config.toml
model = "masked image model"
dataset = "stained colorectal tissue patches (NCT-CRC-HE-100K)"
train_examples = 22605
image_size = 48
crop_scale_min = 0.5
horizontal_flip = true
rotation_deg = 10
method = "mae"
mask_ratio = 0.75
loss = "mse"
encoder_arch = "vit"
encoder_norm = "rmsnorm"
encoder_norm_position = "pre"
encoder_activation = "geglu"
encoder_mlp_ratio = 2.67
encoder_head_dim = 32
encoder_fused_qkv = true
encoder_bias = "qkv"
encoder_qk_norm = true
encoder_layer_scale_init = 0.1
encoder_parallel_block = false
encoder_inner_norm = false
encoder_patch_size = [4, 4]
encoder_layers = 10
encoder_width = 192
encoder_positions = "learned"
decoder_width = 256
norm_pix_loss = true
decoder_layers = 2
init = "torch_default"
residual_init = "none"
optimizer = "muon"
muon_scale = "match_rms_adamw"
lr = 0.0022
momentum = 0.85
nesterov = true
orthogonalizer = "newton_schulz_5"
adamw_lr_other_params = 0.001
gradient_centralization = true
l1_shrink = 0.003
steps = 6600
batch_size = 512
epochs = 149.5
lr_schedule = "wsd"
decay_fraction = 0.4
final_lr_fraction = 0
warmup_steps = 130
weight_decay = 0.2
adamw_weight_decay_other_params = 0
Rows from block 6 of the encoder, named by matrix and row number. Rows with one number belong to one neuron. Each number is 50 + 10 x the weight over its row's rms, rounded and kept within 0 to 99. All counts start at 0. After the name is the row's rms in percent of the matrix's.
# gate: MLP gate (encoder.blocks.6.mlp.gate.weight, 512x192), inputs 0-95
# fc1: MLP up (encoder.blocks.6.mlp.fc1.weight, 512x192), inputs 0-95
# fc2: MLP down (encoder.blocks.6.mlp.fc2.weight, 192x512, transposed), outputs 0-95
gate.460 099:47 48 48 53 40 48 36 55 42 55 49 60 50 49 43 57 62 44 54 27 54 60 46 47 52 54 38 57 49 36 57 48 53 51 49 43 41 55 52 65 54 42 45 56 41 36 55 48 53 50 58 41 52 50 45 56 55 66 61 53 42 31 61 56 58 50 44 62 57 43 48 62 51 48 75 38 54 45 22 26 54 64 52 55 46 52 63 51 49 43 51 54 45 60 34 59
fc1.460 094:49 39 47 39 51 53 56 50 32 54 54 37 57 30 44 63 46 78 48 52 46 59 54 46 34 41 43 50 52 59 53 46 49 48 54 47 46 48 46 43 51 37 56 63 31 53 44 62 72 64 55 56 45 55 64 43 47 38 61 33 53 47 50 52 43 38 44 58 42 55 44 50 46 52 39 70 21 38 58 54 47 57 51 57 59 49 62 55 44 52 51 45 45 45 48 36
fc2.460 106:46 47 51 45 47 46 44 50 44 49 51 54 63 50 58 42 57 34 57 12 47 49 39 51 50 51 50 45 53 50 59 45 33 58 52 51 54 34 47 66 51 44 56 47 47 40 38 45 60 73 49 43 54 51 47 61 45 58 52 61 49 51 48 51 53 77 52 54 49 52 66 46 46 47 42 40 66 51 56 53 64 65 49 64 60 69 50 51 50 70 53 39 63 55 54 51
gate.461 102:43 62 50 53 54 48 55 80 45 43 36 76 51 56 34 50 49 47 53 44 39 28 75 32 67 59 49 45 44 44 47 65 55 27 46 50 35 51 41 55 44 52 44 43 57 52 34 50 68 36 32 54 50 32 52 55 57 64 42 47 47 46 53 48 50 39 55 55 24 51 41 51 53 47 53 40 42 48 44 63 49 47 52 37 54 39 52 69 53 43 51 54 52 40 56 55
fc1.461 118:55 56 34 60 60 51 64 55 60 53 40 71 52 52 35 59 48 50 59 43 48 29 62 35 50 45 53 51 50 58 38 23 47 28 40 47 49 57 42 80 55 45 49 52 57 42 41 49 71 44 44 55 38 53 56 54 77 61 55 45 49 50 61 49 46 54 45 54 27 50 49 53 42 52 54 49 54 53 43 58 39 51 41 29 49 37 51 40 48 27 38 45 46 53 51 60
fc2.461 100:52 39 46 54 55 59 46 53 48 41 64 52 41 50 35 47 46 57 46 52 57 32 36 52 28 49 51 37 71 51 55 48 46 46 49 52 63 60 34 53 51 45 50 56 49 36 48 66 41 57 26 51 50 53 35 44 48 53 45 64 52 71 57 57 50 59 53 50 56 61 60 47 56 51 46 51 60 31 41 35 64 46 43 58 36 59 48 29 46 66 52 39 76 54 46 51
gate.463 092:60 51 68 53 73 53 45 57 43 44 48 79 51 43 49 50 39 36 41 30 40 59 59 46 56 74 56 49 58 55 46 47 47 45 62 56 42 56 50 45 51 50 57 38 44 49 40 60 56 56 56 43 54 44 52 51 69 53 50 56 47 25 34 50 47 36 41 32 63 35 40 46 51 51 47 50 72 35 58 35 50 54 61 42 49 62 48 68 57 58 55 46 49 55 57 81
fc1.463 095:21 51 59 48 61 37 44 46 45 49 45 72 49 68 54 45 32 52 44 60 42 48 75 62 41 54 53 34 68 64 44 44 43 31 58 33 63 51 41 61 62 38 58 36 73 66 44 54 57 59 53 58 54 32 52 46 50 44 49 48 44 37 58 52 27 44 48 53 52 44 50 36 54 52 50 57 69 42 62 33 64 54 47 38 56 44 42 68 37 50 67 51 64 58 40 59
fc2.463 107:37 56 57 58 42 58 54 49 37 47 49 49 59 35 46 40 44 28 67 43 50 40 72 34 46 57 71 62 43 43 55 57 60 39 60 61 37 44 37 58 49 58 30 56 45 44 58 50 63 69 47 51 52 60 42 49 35 56 47 50 66 52 50 21 51 48 60 44 52 47 49 49 50 60 53 48 47 51 45 48 52 48 46 44 49 49 42 54 37 56 47 59 77 50 68 55
gate.464 072:50 54 72 42 50 48 63 46 44 49 55 44 45 41 36 26 26 48 52 50 40 49 48 47 34 41 51 37 57 50 50 70 51 25 66 53 41 61 56 48 50 60 53 53 36 49 62 54 51 70 58 42 64 56 41 50 61 34 50 51 50 51 58 47 34 53 47 57 54 47 44 38 46 45 63 50 50 33 37 49 50 56 44 66 53 37 51 18 65 66 49 42 39 36 46 53
fc1.464 079:54 58 50 42 46 43 51 44 56 66 55 77 47 34 48 50 30 46 61 63 50 52 44 61 49 57 28 43 52 53 45 53 48 56 28 39 41 56 57 41 52 66 40 37 47 73 66 39 41 55 35 35 49 66 42 46 31 51 47 60 47 47 44 45 55 49 50 60 57 43 53 36 64 39 53 48 37 47 46 50 24 58 68 40 52 51 49 42 52 55 75 48 49 50 64 43
fc2.464 084:77 53 52 50 52 55 49 32 53 44 57 42 56 46 45 58 46 46 46 50 41 58 55 53 50 50 56 67 46 68 47 62 46 55 59 71 64 43 47 33 49 24 45 48 58 48 36 46 53 46 44 58 35 46 47 45 56 53 49 62 49 52 45 49 53 42 30 46 48 45 50 59 45 61 61 46 46 45 67 55 43 51 38 42 57 70 51 61 60 51 49 44 66 68 40 51
gate.465 135:48 34 57 39 56 42 57 51 37 53 51 51 52 58 50 42 43 59 45 35 57 34 62 56 48 50 42 63 46 49 44 44 68 36 56 53 62 56 48 64 55 42 54 61 41 33 46 63 48 69 51 58 52 57 45 57 50 45 66 43 54 60 46 49 61 44 50 44 36 55 43 40 47 51 55 60 43 34 42 60 43 46 52 26 57 55 53 48 48 33 63 57 52 50 53 22
fc1.465 131:55 49 46 68 68 54 54 48 53 52 51 39 43 60 51 46 56 50 53 52 52 58 48 41 35 52 51 58 58 49 64 63 55 51 54 55 39 28 42 56 49 60 44 45 49 54 47 43 33 33 56 49 56 48 54 50 44 55 36 49 42 37 65 43 43 59 62 44 46 40 41 73 59 55 58 55 46 49 52 49 49 32 47 59 50 47 55 32 66 57 43 59 51 50 55 56
fc2.465 102:49 44 54 59 63 51 44 35 56 51 21 42 55 37 25 43 49 40 50 60 46 75 46 56 72 47 39 58 47 34 56 65 37 59 40 46 55 44 62 51 56 55 53 44 42 46 58 49 60 62 24 24 72 41 47 33 57 29 52 46 48 37 28 63 47 49 62 40 58 55 58 47 56 52 39 50 38 45 47 55 48 38 52 24 48 51 44 57 26 36 51 48 46 47 44 47
gate.466 083:53 60 48 41 47 39 48 67 55 43 59 57 52 46 20 32 45 42 40 47 68 51 47 38 44 43 46 28 50 62 45 14 52 50 39 51 60 50 72 41 39 48 57 52 86 54 48 55 44 51 42 53 36 55 43 49 48 58 47 40 35 43 48 50 45 43 49 65 55 60 54 41 61 49 54 40 56 39 43 57 50 64 34 55 50 42 66 42 62 55 61 48 49 37 55 41
fc1.466 098:51 59 41 51 50 32 42 63 59 51 50 69 46 49 50 41 62 39 57 58 66 55 61 80 35 43 34 55 33 59 50 36 51 49 33 57 63 51 60 46 31 49 52 35 35 58 36 55 38 52 43 65 54 73 50 39 57 52 51 75 47 50 49 48 52 54 41 61 48 56 52 31 54 35 66 54 47 50 52 39 77 54 74 51 31 60 46 62 43 42 47 42 52 53 59 34
fc2.466 097:41 58 49 59 40 32 35 24 48 64 48 50 54 43 66 51 48 59 33 60 48 43 47 55 51 54 49 53 48 48 43 64 39 52 49 45 60 63 47 54 53 64 44 36 49 49 53 48 48 47 68 55 58 71 59 36 50 48 49 46 52 64 40 46 53 51 52 54 45 47 44 49 34 48 68 38 54 57 45 48 33 43 56 44 49 28 52 56 50 51 45 69 48 45 51 52
gate.468 085:55 54 24 44 65 52 50 33 45 33 22 65 62 35 50 52 57 47 58 49 55 53 56 51 47 42 64 63 27 49 64 51 49 54 47 29 48 48 51 53 48 52 48 41 51 43 59 54 60 68 41 54 38 53 49 50 49 71 59 50 52 44 35 53 48 46 42 56 39 78 50 52 51 56 50 58 47 52 41 53 49 32 53 49 52 56 44 41 50 54 47 37 66 48 59 29
fc1.468 096:79 53 60 51 53 50 47 73 63 60 57 49 65 56 56 49 50 45 51 43 43 39 51 31 52 44 41 60 54 63 35 42 52 57 48 52 48 49 71 41 56 50 34 42 32 50 53 56 48 48 41 54 35 50 52 53 53 58 36 51 65 61 48 43 68 64 59 30 60 30 54 40 43 68 32 55 51 54 61 47 49 50 49 50 47 54 50 56 31 41 33 56 38 48 53 52
fc2.468 093:50 18 34 46 65 53 50 74 49 55 46 64 26 55 59 62 52 46 53 40 46 50 54 53 54 52 39 54 41 49 41 26 29 45 30 48 55 41 46 55 40 39 58 52 50 45 53 51 51 51 47 39 55 48 35 46 50 41 49 50 49 48 50 33 31 46 53 51 50 51 47 52 53 59 51 42 47 55 70 42 53 64 61 48 60 47 55 44 62 57 56 52 54 29 51 49
gate.469 006:50 50 50 50 50 51 50 50 50 50 50 50 50 50 50 50 50 50 50 50 50 50 50 50 50 50 50 50 50 42 49 50 50 50 50 50 50 50 50 50 50 50 50 50 50 50 32 51 50 50 50 62 50 50 76 50 50 50 50 74 50 93 50 50 50 50 45 50 50 50 50 50 50 50 50 50 50 50 50 50 50 50 50 50 50 50 50 50 50 49 50 50 35 50 50 50
fc1.469 005:50 50 50 50 50 50 50 50 50 50 50 50 17 50 50 50 50 50 50 50 50 50 50 50 50 50 50 57 00 50 62 50 50 50 50 50 50 35 50 50 50 50 55 50 50 50 50 50 50 50 50 50 50 50 50 50 50 50 50 50 50 50 50 50 50 50 50 50 50 50 50 78 58 50 50 00 50 99 50 50 50 50 50 50 50 50 50 50 50 50 50 50 50 18 50 50
fc2.469 008:50 38 50 50 50 50 50 50 45 50 50 50 20 23 50 00 50 50 50 50 50 50 50 50 50 50 07 50 50 50 50 50 50 50 50 73 50 50 50 42 50 50 50 50 50 50 50 50 50 50 50 14 50 50 50 50 50 50 50 71 50 50 40 50 68 67 50 50 48 00 63 50 50 50 50 50 50 50 50 50 50 50 50 50 35 50 50 25 50 50 50 50 50 50 50 50
gate.470 109:64 55 56 53 52 52 53 56 47 50 49 56 70 47 50 68 67 47 32 64 53 39 43 72 54 50 67 40 44 49 46 37 66 49 44 43 50 47 63 17 43 38 60 45 42 45 53 42 44 64 49 56 39 54 51 43 27 52 55 56 55 55 46 55 59 29 43 50 51 52 51 43 47 51 52 41 49 42 52 36 51 52 43 49 42 51 58 52 61 50 32 47 40 43 48 32
fc1.470 116:47 47 50 50 38 71 58 71 46 59 32 41 66 56 39 68 51 29 45 56 61 51 46 65 52 41 58 48 42 66 55 35 46 35 40 53 59 53 51 30 48 48 49 59 55 43 46 49 49 59 53 49 43 59 60 26 52 37 51 58 45 44 39 58 55 39 50 59 51 44 63 42 43 51 55 47 48 34 59 48 56 53 48 50 50 26 44 49 54 45 46 49 57 36 40 25
fc2.470 098:64 45 52 46 51 50 55 37 61 55 50 41 51 32 48 50 47 44 51 51 54 39 59 66 46 48 41 44 33 53 47 50 52 46 44 39 49 51 52 70 50 44 28 58 51 49 58 72 50 50 32 42 51 70 42 46 50 51 71 63 55 40 38 42 55 53 45 62 45 35 44 47 50 37 58 46 69 57 44 71 53 50 44 48 50 79 61 39 60 41 47 53 39 58 52 62
gate.471 148:47 65 55 66 45 40 40 62 45 50 39 37 50 42 59 54 63 20 50 50 54 36 67 71 38 46 43 36 38 32 41 44 50 62 56 55 48 37 54 63 46 46 39 55 37 69 47 35 57 44 66 33 44 53 63 51 60 52 37 46 65 37 58 47 56 61 39 65 60 54 74 40 43 39 65 58 49 58 59 58 45 67 58 46 50 32 60 49 49 46 48 52 53 52 44 54
fc1.471 119:34 50 39 34 51 52 42 45 59 61 52 50 40 63 47 43 36 48 70 55 45 51 28 39 67 39 56 57 67 67 47 40 51 45 60 50 39 78 49 46 49 55 70 36 49 35 55 57 50 52 48 46 62 64 51 79 52 50 64 56 44 78 45 44 40 47 50 36 41 39 48 45 46 72 44 51 46 43 42 49 48 51 51 37 34 58 42 43 48 54 45 56 60 43 37 64
fc2.471 125:51 60 64 66 40 36 57 62 43 50 44 38 42 56 43 52 62 30 25 53 64 41 52 50 44 47 51 38 40 37 50 54 77 47 51 73 71 39 61 52 56 52 28 41 40 62 43 50 41 47 48 54 57 52 49 40 66 37 43 45 50 26 62 50 29 55 38 66 59 53 53 50 49 48 53 52 40 51 51 68 50 49 51 66 47 53 64 61 48 67 52 48 60 53 48 51
gate.472 121:64 33 64 49 51 45 44 43 51 60 43 69 60 51 42 59 40 52 52 42 61 48 68 55 58 57 40 40 46 70 50 51 51 59 61 74 47 43 42 49 43 46 54 54 42 50 63 57 40 62 51 54 55 49 49 21 52 56 54 48 54 68 48 50 42 40 67 52 40 47 40 50 44 41 37 64 49 49 51 51 45 61 66 46 44 56 42 42 30 77 49 35 21 49 45 49
fc1.472 114:60 46 67 34 58 58 62 43 50 48 55 53 57 43 61 52 43 46 53 53 51 50 59 59 39 62 56 43 42 71 51 29 56 55 43 50 52 30 54 22 65 63 53 38 37 59 58 51 49 48 43 70 50 58 46 40 59 48 49 58 51 44 77 44 40 48 59 52 48 24 49 34 44 38 47 57 58 37 47 36 41 52 72 40 43 44 42 45 48 47 40 59 50 61 67 64
fc2.472 117:64 38 51 33 72 36 51 51 51 52 55 56 49 42 30 62 53 47 33 61 45 70 51 50 55 47 36 44 49 50 54 44 56 57 41 51 47 46 57 34 38 36 65 50 58 55 55 43 34 54 40 55 42 51 36 57 58 35 55 59 45 50 53 60 50 48 55 60 49 59 58 59 44 32 29 63 35 43 45 72 51 51 64 65 48 65 58 50 55 43 60 20 38 35 40 42
gate.473 142:44 57 48 28 54 51 68 44 50 49 50 48 41 43 39 53 74 68 49 49 46 27 63 50 43 53 46 63 51 64 44 52 49 48 46 53 52 44 45 55 62 43 20 62 68 62 55 43 59 41 49 52 39 57 53 50 29 55 63 45 53 59 55 61 67 62 42 42 45 37 43 56 44 52 51 54 42 47 56 34 59 57 53 58 44 53 44 49 53 46 55 70 47 43 32 46
fc1.473 137:48 50 54 46 63 51 53 58 39 43 55 65 48 40 50 62 38 62 43 37 55 56 60 53 50 69 42 62 37 52 45 27 64 53 40 60 63 52 29 45 46 58 32 60 62 60 53 46 46 35 48 55 45 53 45 52 28 54 57 38 57 43 42 60 61 54 43 31 44 37 47 45 50 48 44 60 33 57 40 46 52 58 49 50 40 76 34 66 46 37 73 56 54 55 42 54
fc2.473 120:29 50 55 47 48 52 37 51 54 43 75 70 37 53 55 48 41 48 48 47 60 49 43 59 55 36 56 37 47 67 62 39 71 48 51 37 51 55 42 59 46 47 60 45 42 40 34 65 46 64 56 43 52 44 56 36 61 43 25 54 42 29 74 39 53 56 47 46 50 59 64 44 52 53 35 58 51 48 50 76 49 52 51 32 48 34 60 57 47 53 55 45 45 61 53 57
gate.474 175:58 54 39 54 44 51 50 52 47 25 41 48 34 72 42 37 75 64 46 50 48 47 30 41 37 52 55 60 43 52 44 42 50 50 50 54 34 55 51 57 58 59 60 36 58 53 50 36 48 57 52 41 37 53 46 41 46 53 44 36 55 56 54 59 44 55 45 68 59 76 62 60 56 57 58 51 52 46 74 50 42 49 57 53 56 45 35 61 46 53 30 35 67 32 42 57
fc1.474 131:46 54 29 47 68 39 39 41 49 39 51 36 53 52 50 46 43 52 37 64 64 36 59 41 40 65 46 76 38 48 31 47 41 50 48 24 47 50 61 48 46 52 43 44 54 38 59 39 64 61 49 43 45 48 43 52 79 49 49 59 52 48 53 52 34 47 37 48 49 41 38 42 56 46 86 63 59 43 61 64 46 53 51 60 53 67 44 47 44 56 50 48 47 77 61 48
fc2.474 125:55 44 42 52 43 41 60 30 47 65 56 43 52 48 51 44 47 44 45 49 63 50 65 52 48 60 57 64 43 68 49 65 45 42 58 42 50 50 57 53 43 53 41 68 51 39 54 49 73 56 24 47 42 64 66 48 62 45 50 59 53 50 72 57 55 43 48 41 39 25 35 35 37 38 76 62 50 50 35 66 46 49 47 52 46 67 44 42 33 53 47 39 38 85 61 58
gate.475 086:61 60 49 68 43 55 48 68 48 43 55 62 78 54 52 24 49 51 47 54 47 56 59 69 48 60 50 55 46 50 44 48 69 39 33 63 57 38 32 48 32 35 58 33 59 60 47 48 36 49 50 47 51 46 45 45 52 69 55 86 40 44 66 55 50 50 53 58 53 52 33 56 57 61 47 55 49 45 41 44 45 36 62 42 41 71 52 58 54 41 50 34 55 47 43 40
fc1.475 090:48 56 26 45 32 41 40 68 38 51 51 70 32 16 31 59 45 39 54 43 56 46 44 69 51 60 51 45 56 69 67 61 30 50 42 51 33 58 61 60 62 44 41 52 74 38 41 51 42 77 47 45 48 45 62 58 44 21 50 32 43 50 50 51 45 37 41 42 63 46 54 47 58 43 62 36 60 50 65 51 43 54 42 64 46 35 41 52 42 39 54 55 45 45 62 60
fc2.475 098:30 36 56 61 48 40 76 35 51 61 38 30 26 51 61 67 48 68 47 46 44 50 55 53 48 50 53 51 65 49 46 71 45 46 78 48 56 57 52 54 50 53 53 49 52 58 65 47 47 49 52 58 39 55 45 52 52 43 48 49 50 48 52 31 50 61 42 58 59 54 46 49 54 63 73 55 46 51 41 45 46 45 50 47 19 24 71 49 35 47 38 76 56 64 48 52
gate.476 113:45 50 51 59 61 52 62 42 49 52 27 55 47 46 68 50 48 46 59 40 47 58 57 34 41 46 50 58 37 54 50 47 39 50 50 51 29 33 53 55 39 50 50 39 36 42 50 41 61 29 60 32 46 43 53 73 38 54 45 51 46 50 59 23 23 42 48 70 51 54 58 42 24 61 48 53 39 51 51 42 46 60 38 45 18 36 56 58 49 41 45 57 57 67 51 74
fc1.476 109:52 30 45 43 59 46 49 45 61 40 49 50 57 43 55 75 50 55 49 59 41 49 46 67 40 41 87 43 51 49 51 40 47 36 55 47 49 44 51 42 33 55 61 36 31 56 52 49 45 69 50 60 66 38 53 34 66 48 63 60 59 40 58 52 52 56 56 34 55 51 56 53 36 53 50 60 52 42 38 50 41 28 52 32 63 47 38 56 27 50 61 43 49 43 44 64
fc2.476 123:46 49 51 61 54 57 56 38 51 47 38 45 59 51 58 33 48 51 49 47 38 56 70 43 72 52 53 65 53 58 62 61 53 49 55 55 24 51 57 68 61 47 26 42 53 51 61 51 68 45 56 51 48 38 54 46 35 46 31 49 51 49 64 31 59 60 54 51 52 47 60 39 51 63 44 29 59 69 60 44 49 54 49 43 48 33 64 59 53 14 54 59 68 51 67 70
gate.477 091:59 52 70 36 58 48 23 51 49 49 61 47 47 43 48 64 57 54 33 46 72 50 63 51 50 62 50 79 51 48 45 42 57 66 47 51 48 61 59 61 47 50 53 54 45 33 56 52 53 64 78 50 36 51 32 49 38 34 63 44 54 43 40 49 49 47 16 30 36 56 39 58 43 52 48 51 38 41 37 64 52 48 40 32 56 50 50 63 54 45 40 36 60 28 51 53
fc1.477 084:51 42 60 45 69 72 41 48 49 51 55 53 46 74 64 49 56 37 65 58 45 51 48 39 49 46 42 43 51 54 54 53 50 31 46 44 35 50 45 51 72 47 57 46 53 53 33 41 53 48 42 50 42 50 42 59 52 51 42 48 41 57 49 49 50 39 52 40 37 39 42 43 51 59 57 61 75 50 42 49 51 38 69 38 53 40 26 42 58 23 58 50 49 48 49 47
fc2.477 086:51 52 48 48 47 28 51 49 68 62 44 51 53 50 50 53 49 54 51 40 61 56 73 33 45 66 63 39 51 33 44 42 38 51 47 38 44 49 49 76 66 49 72 69 49 44 47 62 49 60 43 46 56 43 52 55 52 52 30 59 62 44 33 43 39 56 54 38 58 39 56 56 55 48 52 49 30 66 59 69 50 46 49 47 48 49 55 62 35 53 51 54 53 49 58 43
gate.478 093:50 42 32 50 46 42 36 38 57 36 49 48 63 59 48 43 29 56 50 47 46 47 36 56 48 53 51 50 34 46 51 54 53 50 38 53 62 60 29 53 32 42 52 58 49 62 52 53 50 31 35 47 40 36 51 46 48 63 55 56 49 60 48 56 52 46 56 55 39 51 47 82 46 43 48 54 49 46 36 56 50 38 38 52 55 58 45 37 56 43 47 36 58 23 46 43
fc1.478 098:50 39 43 31 48 40 59 50 40 43 54 51 47 25 48 44 62 53 47 62 65 63 49 44 56 53 43 54 35 39 52 52 52 56 49 48 62 38 44 32 54 51 50 49 56 35 55 55 47 42 49 37 58 53 48 59 60 57 58 27 38 46 26 50 78 36 46 60 46 45 57 37 55 47 57 44 50 69 44 52 34 55 43 51 33 51 78 38 52 36 34 53 47 42 66 41
fc2.478 110:48 45 58 49 33 75 50 59 46 63 49 45 53 45 38 33 48 52 47 53 70 63 59 41 38 63 47 69 50 21 49 50 44 71 67 54 62 49 38 67 49 53 54 56 50 40 51 58 39 50 61 47 46 49 44 45 66 57 33 52 49 54 53 55 67 46 45 53 30 50 69 60 58 45 44 35 62 38 56 48 47 54 65 46 24 57 60 60 50 54 32 45 52 56 57 62
gate.479 144:48 28 53 65 50 46 35 44 48 66 55 59 57 50 36 64 43 60 68 34 63 54 51 36 37 51 50 61 51 47 51 35 55 60 43 66 39 52 55 66 62 51 49 68 60 24 56 54 42 41 74 48 48 49 40 38 34 66 50 50 50 51 69 49 41 43 40 35 49 50 57 47 38 48 65 51 51 51 46 44 49 48 49 58 48 58 55 50 44 37 51 46 68 48 44 55
fc1.479 114:64 50 52 40 45 50 47 64 33 74 39 63 58 52 30 51 52 62 48 35 49 39 53 48 56 56 53 48 58 53 55 50 49 40 59 37 55 55 49 40 63 43 36 61 60 44 61 39 38 56 47 50 44 45 42 33 40 53 47 54 65 46 56 54 48 31 57 58 49 51 39 52 38 43 53 44 53 54 51 55 38 64 29 63 47 54 49 57 33 55 50 40 57 34 52 33
fc2.479 111:48 50 42 62 38 47 45 51 53 55 65 57 38 57 55 51 66 44 33 44 40 40 46 60 59 40 45 40 55 51 61 31 48 63 27 25 50 58 44 43 41 31 50 44 48 38 50 53 56 54 57 55 56 49 54 41 61 27 32 49 43 40 69 38 62 47 53 51 25 59 49 48 34 54 32 41 64 43 56 59 61 59 51 45 51 29 59 56 50 52 58 39 41 47 60 47
gate.480 093:52 59 43 49 51 49 42 40 38 71 55 50 42 36 32 36 47 51 55 60 46 45 54 46 61 62 61 55 67 46 52 44 60 55 48 47 59 60 66 36 66 60 44 72 60 54 55 25 45 40 55 68 55 51 30 43 67 44 58 41 69 44 62 55 37 56 54 34 67 46 50 45 59 46 36 38 50 52 50 53 40 42 32 43 48 27 56 54 71 35 68 50 47 65 52 54
fc1.480 102:53 48 57 49 58 46 72 70 51 43 52 55 65 54 64 57 47 49 60 58 63 63 44 59 52 33 31 41 53 53 41 60 52 50 49 51 38 49 41 47 34 59 52 30 30 52 50 65 59 49 42 40 61 58 54 50 45 70 49 57 32 60 47 47 59 53 47 40 42 43 54 56 43 26 59 51 59 47 40 49 55 65 63 31 42 61 47 58 37 79 48 45 57 45 31 46
fc2.480 104:52 78 48 60 76 53 49 44 57 54 55 53 30 53 70 44 51 70 50 68 31 59 60 52 47 54 54 57 61 40 67 42 39 46 45 37 43 63 54 43 45 50 45 65 54 40 67 36 48 43 45 75 50 61 40 53 51 56 48 45 48 38 48 43 34 51 53 56 50 66 45 50 56 47 44 52 39 41 50 49 51 35 60 48 56 42 54 62 46 51 60 50 47 49 73 67
gate.481 085:70 64 50 62 48 45 53 65 62 50 47 38 54 51 30 56 40 55 56 49 29 45 62 42 43 58 54 42 77 69 42 53 49 48 50 45 48 50 47 50 27 62 57 68 54 36 50 45 44 62 62 61 50 46 46 34 65 49 52 46 46 50 31 42 37 46 48 41 45 52 55 55 53 40 48 41 54 67 49 56 47 48 54 44 58 42 42 58 49 48 51 16 52 51 50 46
fc1.481 087:58 53 54 55 48 45 36 53 46 43 50 52 33 54 51 38 73 53 49 53 51 50 56 43 42 50 58 45 51 46 43 58 35 36 79 59 16 62 38 63 34 60 45 49 53 38 51 42 33 50 41 43 42 70 53 50 49 60 61 45 50 40 43 48 48 55 45 51 51 60 63 69 40 63 52 51 49 47 55 40 50 55 22 58 40 45 32 53 48 56 33 64 73 43 56 52
fc2.481 090:41 54 67 68 66 73 58 44 50 49 71 50 74 46 57 53 52 41 49 54 43 52 53 61 44 43 45 47 62 45 45 43 34 62 57 49 52 53 43 50 46 54 58 63 45 43 30 57 54 51 60 41 63 68 74 61 58 32 67 48 51 66 49 44 37 51 61 53 63 45 54 55 45 53 67 32 51 57 31 55 57 51 49 53 55 51 43 55 75 54 58 53 50 53 41 45
gate.482 128:39 57 62 46 64 42 75 55 51 53 52 37 48 54 56 36 41 62 21 60 52 69 54 81 38 52 46 47 56 58 52 47 56 44 47 55 64 56 51 66 57 43 49 53 37 69 52 47 60 39 50 50 47 50 58 46 43 44 42 45 58 52 58 47 49 50 38 28 54 46 58 51 50 58 49 50 53 37 47 42 50 61 53 60 26 62 50 43 50 37 56 51 64 43 38 56
fc1.482 139:38 47 51 53 68 40 45 49 50 64 51 46 55 52 50 56 54 55 41 42 55 58 36 55 61 46 52 59 39 56 58 30 56 58 40 51 49 43 48 70 54 47 52 61 54 48 59 35 31 62 75 40 48 41 34 49 48 55 41 71 52 28 51 48 48 66 50 32 57 70 68 46 49 53 69 41 53 36 33 34 52 62 51 56 40 50 39 37 57 56 51 38 53 44 50 59
fc2.482 111:53 41 53 56 65 50 48 60 46 47 45 59 71 50 36 52 66 53 62 50 34 30 67 36 66 62 38 41 58 43 56 56 45 55 58 49 43 49 71 58 51 56 41 59 72 51 60 41 52 50 35 46 52 46 42 66 13 62 51 48 58 53 41 43 39 53 47 48 53 54 48 49 53 47 64 50 50 54 46 51 38 51 57 62 67 48 38 56 46 64 50 44 54 48 49 63
gate.483 090:47 51 41 35 34 45 44 36 61 42 53 38 66 56 67 52 42 50 44 37 51 46 61 28 52 52 28 31 56 62 51 41 61 56 41 37 68 62 45 62 39 49 41 59 57 52 57 48 53 36 45 62 52 49 52 51 32 54 39 62 65 57 60 57 63 36 43 39 57 47 58 65 57 39 47 49 57 54 36 48 62 32 53 38 64 30 53 40 52 54 49 50 48 51 47 47
fc1.483 105:52 45 37 37 57 57 51 54 64 44 53 32 59 47 37 65 37 56 50 51 45 54 50 47 50 70 48 50 37 32 45 53 44 51 53 50 55 41 52 30 70 52 46 49 55 68 55 51 55 39 50 51 47 57 50 53 50 41 52 51 59 42 57 34 57 32 49 32 52 44 56 61 50 25 35 62 50 54 39 53 39 48 54 45 62 55 54 44 57 57 53 19 43 54 42 59
fc2.483 112:47 73 50 56 51 49 48 41 31 74 43 35 55 30 39 52 59 51 57 38 52 49 49 50 24 50 52 25 48 51 57 45 56 50 65 47 32 74 25 44 55 61 35 54 50 52 53 43 51 53 39 30 59 44 56 72 50 40 56 48 25 56 40 49 50 53 56 42 57 72 59 57 53 52 59 52 37 33 49 54 39 44 55 54 19 60 58 47 43 49 45 51 58 58 56 55
gate.484 101:48 55 43 54 53 52 45 62 51 49 45 46 55 39 70 58 55 28 58 40 35 62 54 50 43 38 45 61 58 40 62 70 39 69 51 67 36 52 48 48 47 33 29 52 42 47 59 47 61 60 47 65 45 47 38 50 32 46 60 40 75 37 62 51 61 40 46 50 58 49 49 47 46 48 36 25 57 54 42 53 56 38 42 54 41 58 34 63 63 54 54 36 54 33 53 53
fc1.484 098:52 34 66 43 41 53 48 47 51 51 36 58 51 57 48 43 49 52 42 55 65 41 45 39 50 60 62 45 39 60 45 55 70 38 39 29 48 60 59 58 36 41 70 19 44 50 38 52 54 52 37 41 33 51 60 60 69 47 52 69 39 51 49 53 35 42 61 50 46 56 49 58 57 50 53 46 62 57 54 54 71 40 49 42 58 46 58 44 52 46 41 73 48 68 59 33
fc2.484 110:72 49 49 35 34 54 44 58 53 47 30 57 56 53 50 47 51 53 61 42 47 49 38 39 59 62 30 46 47 46 77 49 29 53 41 41 32 44 56 60 48 48 62 44 51 53 42 35 43 49 60 49 57 63 41 62 51 53 45 49 55 53 49 53 55 49 43 78 57 70 31 33 48 43 71 34 44 49 46 48 63 55 63 49 49 56 65 51 50 51 44 43 58 45 55 48